python train.py --model="image classifier" --dataset="retinal OCT scans (Kermany 2017)" --train_examples=49215 --image_size=48 --crop_scale_min=1 --horizontal_flip=true --translate=0.12 --rotation_deg=10 --color_jitter=0.1 --targets=["finding"] --num_classes=4 --arch="inception" --norm="batchnorm" --activation="relu" --depths=[5, 5, 5] --kernel_size=3 --stem="single" --widths=[128, 256, 512] --label_smoothing=0.2 --loss="cross_entropy" --init="kaiming_normal" --optimizer="soap" --beta2=0.999 --lr=0.0029 --beta1=0.95 --shampoo_beta=0.999 --eps=1e-08 --precondition_frequency=10 --max_precond_dim=1536 --merge_dims=false --one_sided=false --adamw_lr_other_params=0.0012 --steps=8300 --batch_size=512 --epochs=86.3 --lr_schedule="step" --warmup_steps=160 --weight_decay=0.08 --adamw_weight_decay_other_params=0.01
Rows from block 2, named by matrix and row number. Each number is 500 + 50 x the weight over its row's rms, rounded and kept within 0 to 999. All counts start at 0. Numbers have three digits each.
# b10: branch 1 pointwise conv (model.blocks.2.b1.0.weight, 32x128x1x1), inputs 0-42
b10.0:588517504491477483485387525540432524561503445520558549474577548571454451504491475532468527400526515493454470498550554417528463500
b10.1:522554553544478417541543432540476413403463445427508429430427473529514447524486454473493489536536457521448491543516502524507525518
b10.2:513542477587519449472480519469445481431435448455560532465545564501510554456449512408493465533489453449481509499540661425534542391
b10.3:434502443573512460445459579545491526519498455516497435467494558486571478570459432601447517591571519484586554436495412541498652455
b10.4:581457448470536481464447541517434475559515530582474415544554486496506494475415531423562430414531428540519459534448455517496470525
b10.5:448481498406395511566485553572497508576498471427494474505518607479471626505489456498523507530451500429422580426420448534539538482
b10.6:470546506552535433610556531518519449512421454490477404429485421510476477594514509524441505459395434515532495480467485475454523539
b10.7:463493442462453496466530577459577530610623435500508489435441499489529466536508462502600487460420561489525484514472487526459528415
b10.8:615588507402501520535410449557471502529524514498497445497430500564446547517554501526476478503425569535379501542406629560540513475
b10.9:546489638600494550552559649420515431453530429450521539415511472497525392466476461494454527524583423482479483495567399463492517496
b10.10:624529499607494457498517457574564541502508549481475416499565449424507454458573511511518462601550586543504431590482539525574481561
b10.11:555519477539433491389487594543594509445542485446532487535511428439520509496544475567530400502646575513436468508559457475513478507
b10.12:611378522471479545474501499639452447531476589445504499488513546417509544526466561524514492556459496485490509495367555459529438512
b10.13:554521519503528515480588581623448471555429534417505477485555402445578496544540513519518513549503566492590536535492571454590449479
b10.14:633490541467550542687474670423483577438500464514509468475528468433474542486475520529485544494451454488501456497468453438467545554
b10.15:554431494484483571436559377444471514499554540589562509521412477470527533445459507465435442502432657588460516506444447584602611500
b10.16:515404428553540432471423459590565523516498529423536426467490532536646524576433490515488509450472497510543473450485469458466519480
b10.17:455486487479454656488474531557455525560578538613495529516517464423591494479488526466424505455524493471451469580473488517449548499
b10.18:450490459554560495535516539392488543516504440599463585460425426476647468542388535460480500484482504437410515485414498546463594493
b10.19:606416594428446473541485498491454451440443421487449478478473484394540439494440518506492465476524503476377494534469509490521471539
b10.20:431445429559449607412550573450476515587574438533578513460439521454590499437555449567454476506443521422591491434498481509544565464
b10.21:516415613504427368504466490480458497523475514548509691542546474517572495488462546452449523539507479424476443498445461455576451459
b10.22:529496582511517491431435454460568470488565571534527481514534478417443523511662475494534492383545495472510456460547465531489438405
b10.23:515506519487516411588516493428578497460582462446487487457613488438487625530535479533469502553463591572528547506539601535441512606
b10.24:470396390562537631544484542437521608426578567480464470559477543537517508470610485587527507496479513502528535493492421511533585542
b10.25:484553494481461444629475563544451513523521420609491509436469522470461569385518410481537542488456470440509641439462453492485468557
b10.26:537427617392485541443618491511463513480477509560546558527384482477560465366453530495373549442545499397424462498455547419579530502
b10.27:513573460565538513457539595429538613513487524490472481430430531619509448469485463508451572424411452654409526501528479588507370512
b10.28:529440491545441597497615474579546468549488540526495583486535514629509532499568423503480497489490494457501441487456408534526521492
b10.29:468439403464471594422536530467450575488541565605413531568599508560490471479500619539459520491502590448521514506480472619522461476
b10.30:501636439538542489531462507447466466425506461444550435468601486491501436458398536590610496541489549499512534471488508503532472510
b10.31:528477554487477565552505502526493587411440542447496484425481447535531452475453470531461474468492461453541555418549473573455531528