A small image classifier, trained from scratch.
Training: 8300 steps, batches of 512, held-out accuracy 95%.
Data: 49215 training examples, 86.3 epochs.
Rows from block 3 of a small image classifier, named by matrix and row number. Each number is 128 + 32 x the weight over its row's rms, rounded and kept within 0 to 255. All counts start at 0. Numbers have three digits each.
After each channel's rows are labels from the 100 images, of 14848, where the channel reaches its highest value: "peak at" is the part of the image that holds the peak. Only what is clearly more common there than usual is listed. The data: retinal OCT scans (Kermany 2017). In brackets: how many of the 100, against the usual share in percent.
# r30: branch 2 reduce pointwise conv (model.blocks.3.r3.0.weight, 32x128x1x1), inputs 64-127

r30.16:110115087177103110091086139132136136171097103119164161115136125146111157124138155138061114118144099102102121104080192129120113148155136126150159103135115133142096143091123113167195083070106078
peak at: centre (52 vs 11.1)

r30.10:112132133120140119091058171149160117150116126152158130142109140102105097155112115104108148152147137088104105109076149153149138143143125162076104143095154122119074204121131097097142124150129127
peak at: top left (32 vs 11.1)

r30.0:166095103153036099147096163110109159181122138082131143146143127088161148128161117204157148095140106115156145106145122121172105078136145173133195147094155164124157105113116174132137130120101197
peak at: bottom left (38 vs 11.1)

r30.24:092118121071119137105117121133207113083142173092151175173144142088147132140152138116099112147127149112113083119143116120180142158075115140100102189127134094195132161148096129088090107128061135
peak at: middle right (36 vs 11.1)

r30.17:138145094167118153103146195147128151130105131159144157114137152143138070157122136068090117127133113150167104158130113100141101015146095140132146098102145179114148142128139089105132188144111129
peak at: top left (32 vs 11.1)

r30.26:146116085077101130162115137196111158153163107095132117154135153135112136214089130123090130145208184129094104141164110171149083120095116139094179090052170129139117107124115113125122161162108165
peak at: bottom left (36 vs 11.1); centre (34 vs 11.1)

r30.31:169097101171123115100150126161080160140117123118115140115111107117118087140144099089083131122119174094136082152113081126147098155131113087116086129114200153114153122136241114149114104142146073
peak at: middle right (49 vs 11.1)

r30.14:123139192152149120099170109102129114149116062077167137157115079088080139134127120123119126138115101140134119114158089087144109128146147129095123119090107107115103178168146119146071140085088092
peak at: centre (39 vs 11.1)

r30.12:079135095163163130138145138132132159214183122087089179104167164105182092082123089093113115168116146154121094140132090183132193132075090187079119147153122148130126046105140124136112099087163115
peak at: top right (34 vs 11.1)

r30.6:094162125122069094142118169113082117158135119145102148086131155152200147119133156134143164167198114103100099147139078110102149121132169105130112068115134143122149131111113189113089161091116203
peak at: bottom left (48 vs 11.1)

r30.7:102087121127149108115164103144071163165109098142087137101147066101166164123061191128195169170092133130187139135108134179100131119124102162087133165126147161086152152115129104087157125119137153
peak at: top left (69 vs 11.1)

r30.11:075106103173066150110044123119135120174103112088156094164133143052080115141097106107113116130106121157173075186112106137089156096108103100191170129108138149171114178173146118156195109136109098
peak at: bottom left (54 vs 11.1)

r30.25:122113200107114115111107116147140099086108122157119127151147125146144102118124142178104160129099158118100155117180130124170121162180177141128123208135142053121114123078084196134166200172224220
peak at: bottom left (65 vs 11.1)

r30.22:128127088116087096166136101137163142080169155137067098083136118145095115111175119147164099141121071174147129180132162087150095099073157126100107115109179091109163099117179159182077148141115128
peak at: centre (42 vs 11.1)

r30.28:133112162162122086112154149119147071110171093107083136152136093129166125109132083127097093152105117122119156156096146111100196185154118113072121120066109129131108069088110173054130126194160128
peak at: centre (49 vs 11.1)

r30.1:099112150149159144101141086084105087050121150123103123166059086107109095080113155148118129171177140122140110141147092113181103132122089099183103135121173149186132104098137095119098159082134144
peak at: top right (35 vs 11.1)

r30.23:140110113111156131198096115105102138136136136166123161123181122104160096138099083112161076152162145166152137164170118129153186106105110120121147091091156145144120190169075120189168168115117154
peak at: middle right (32 vs 11.1)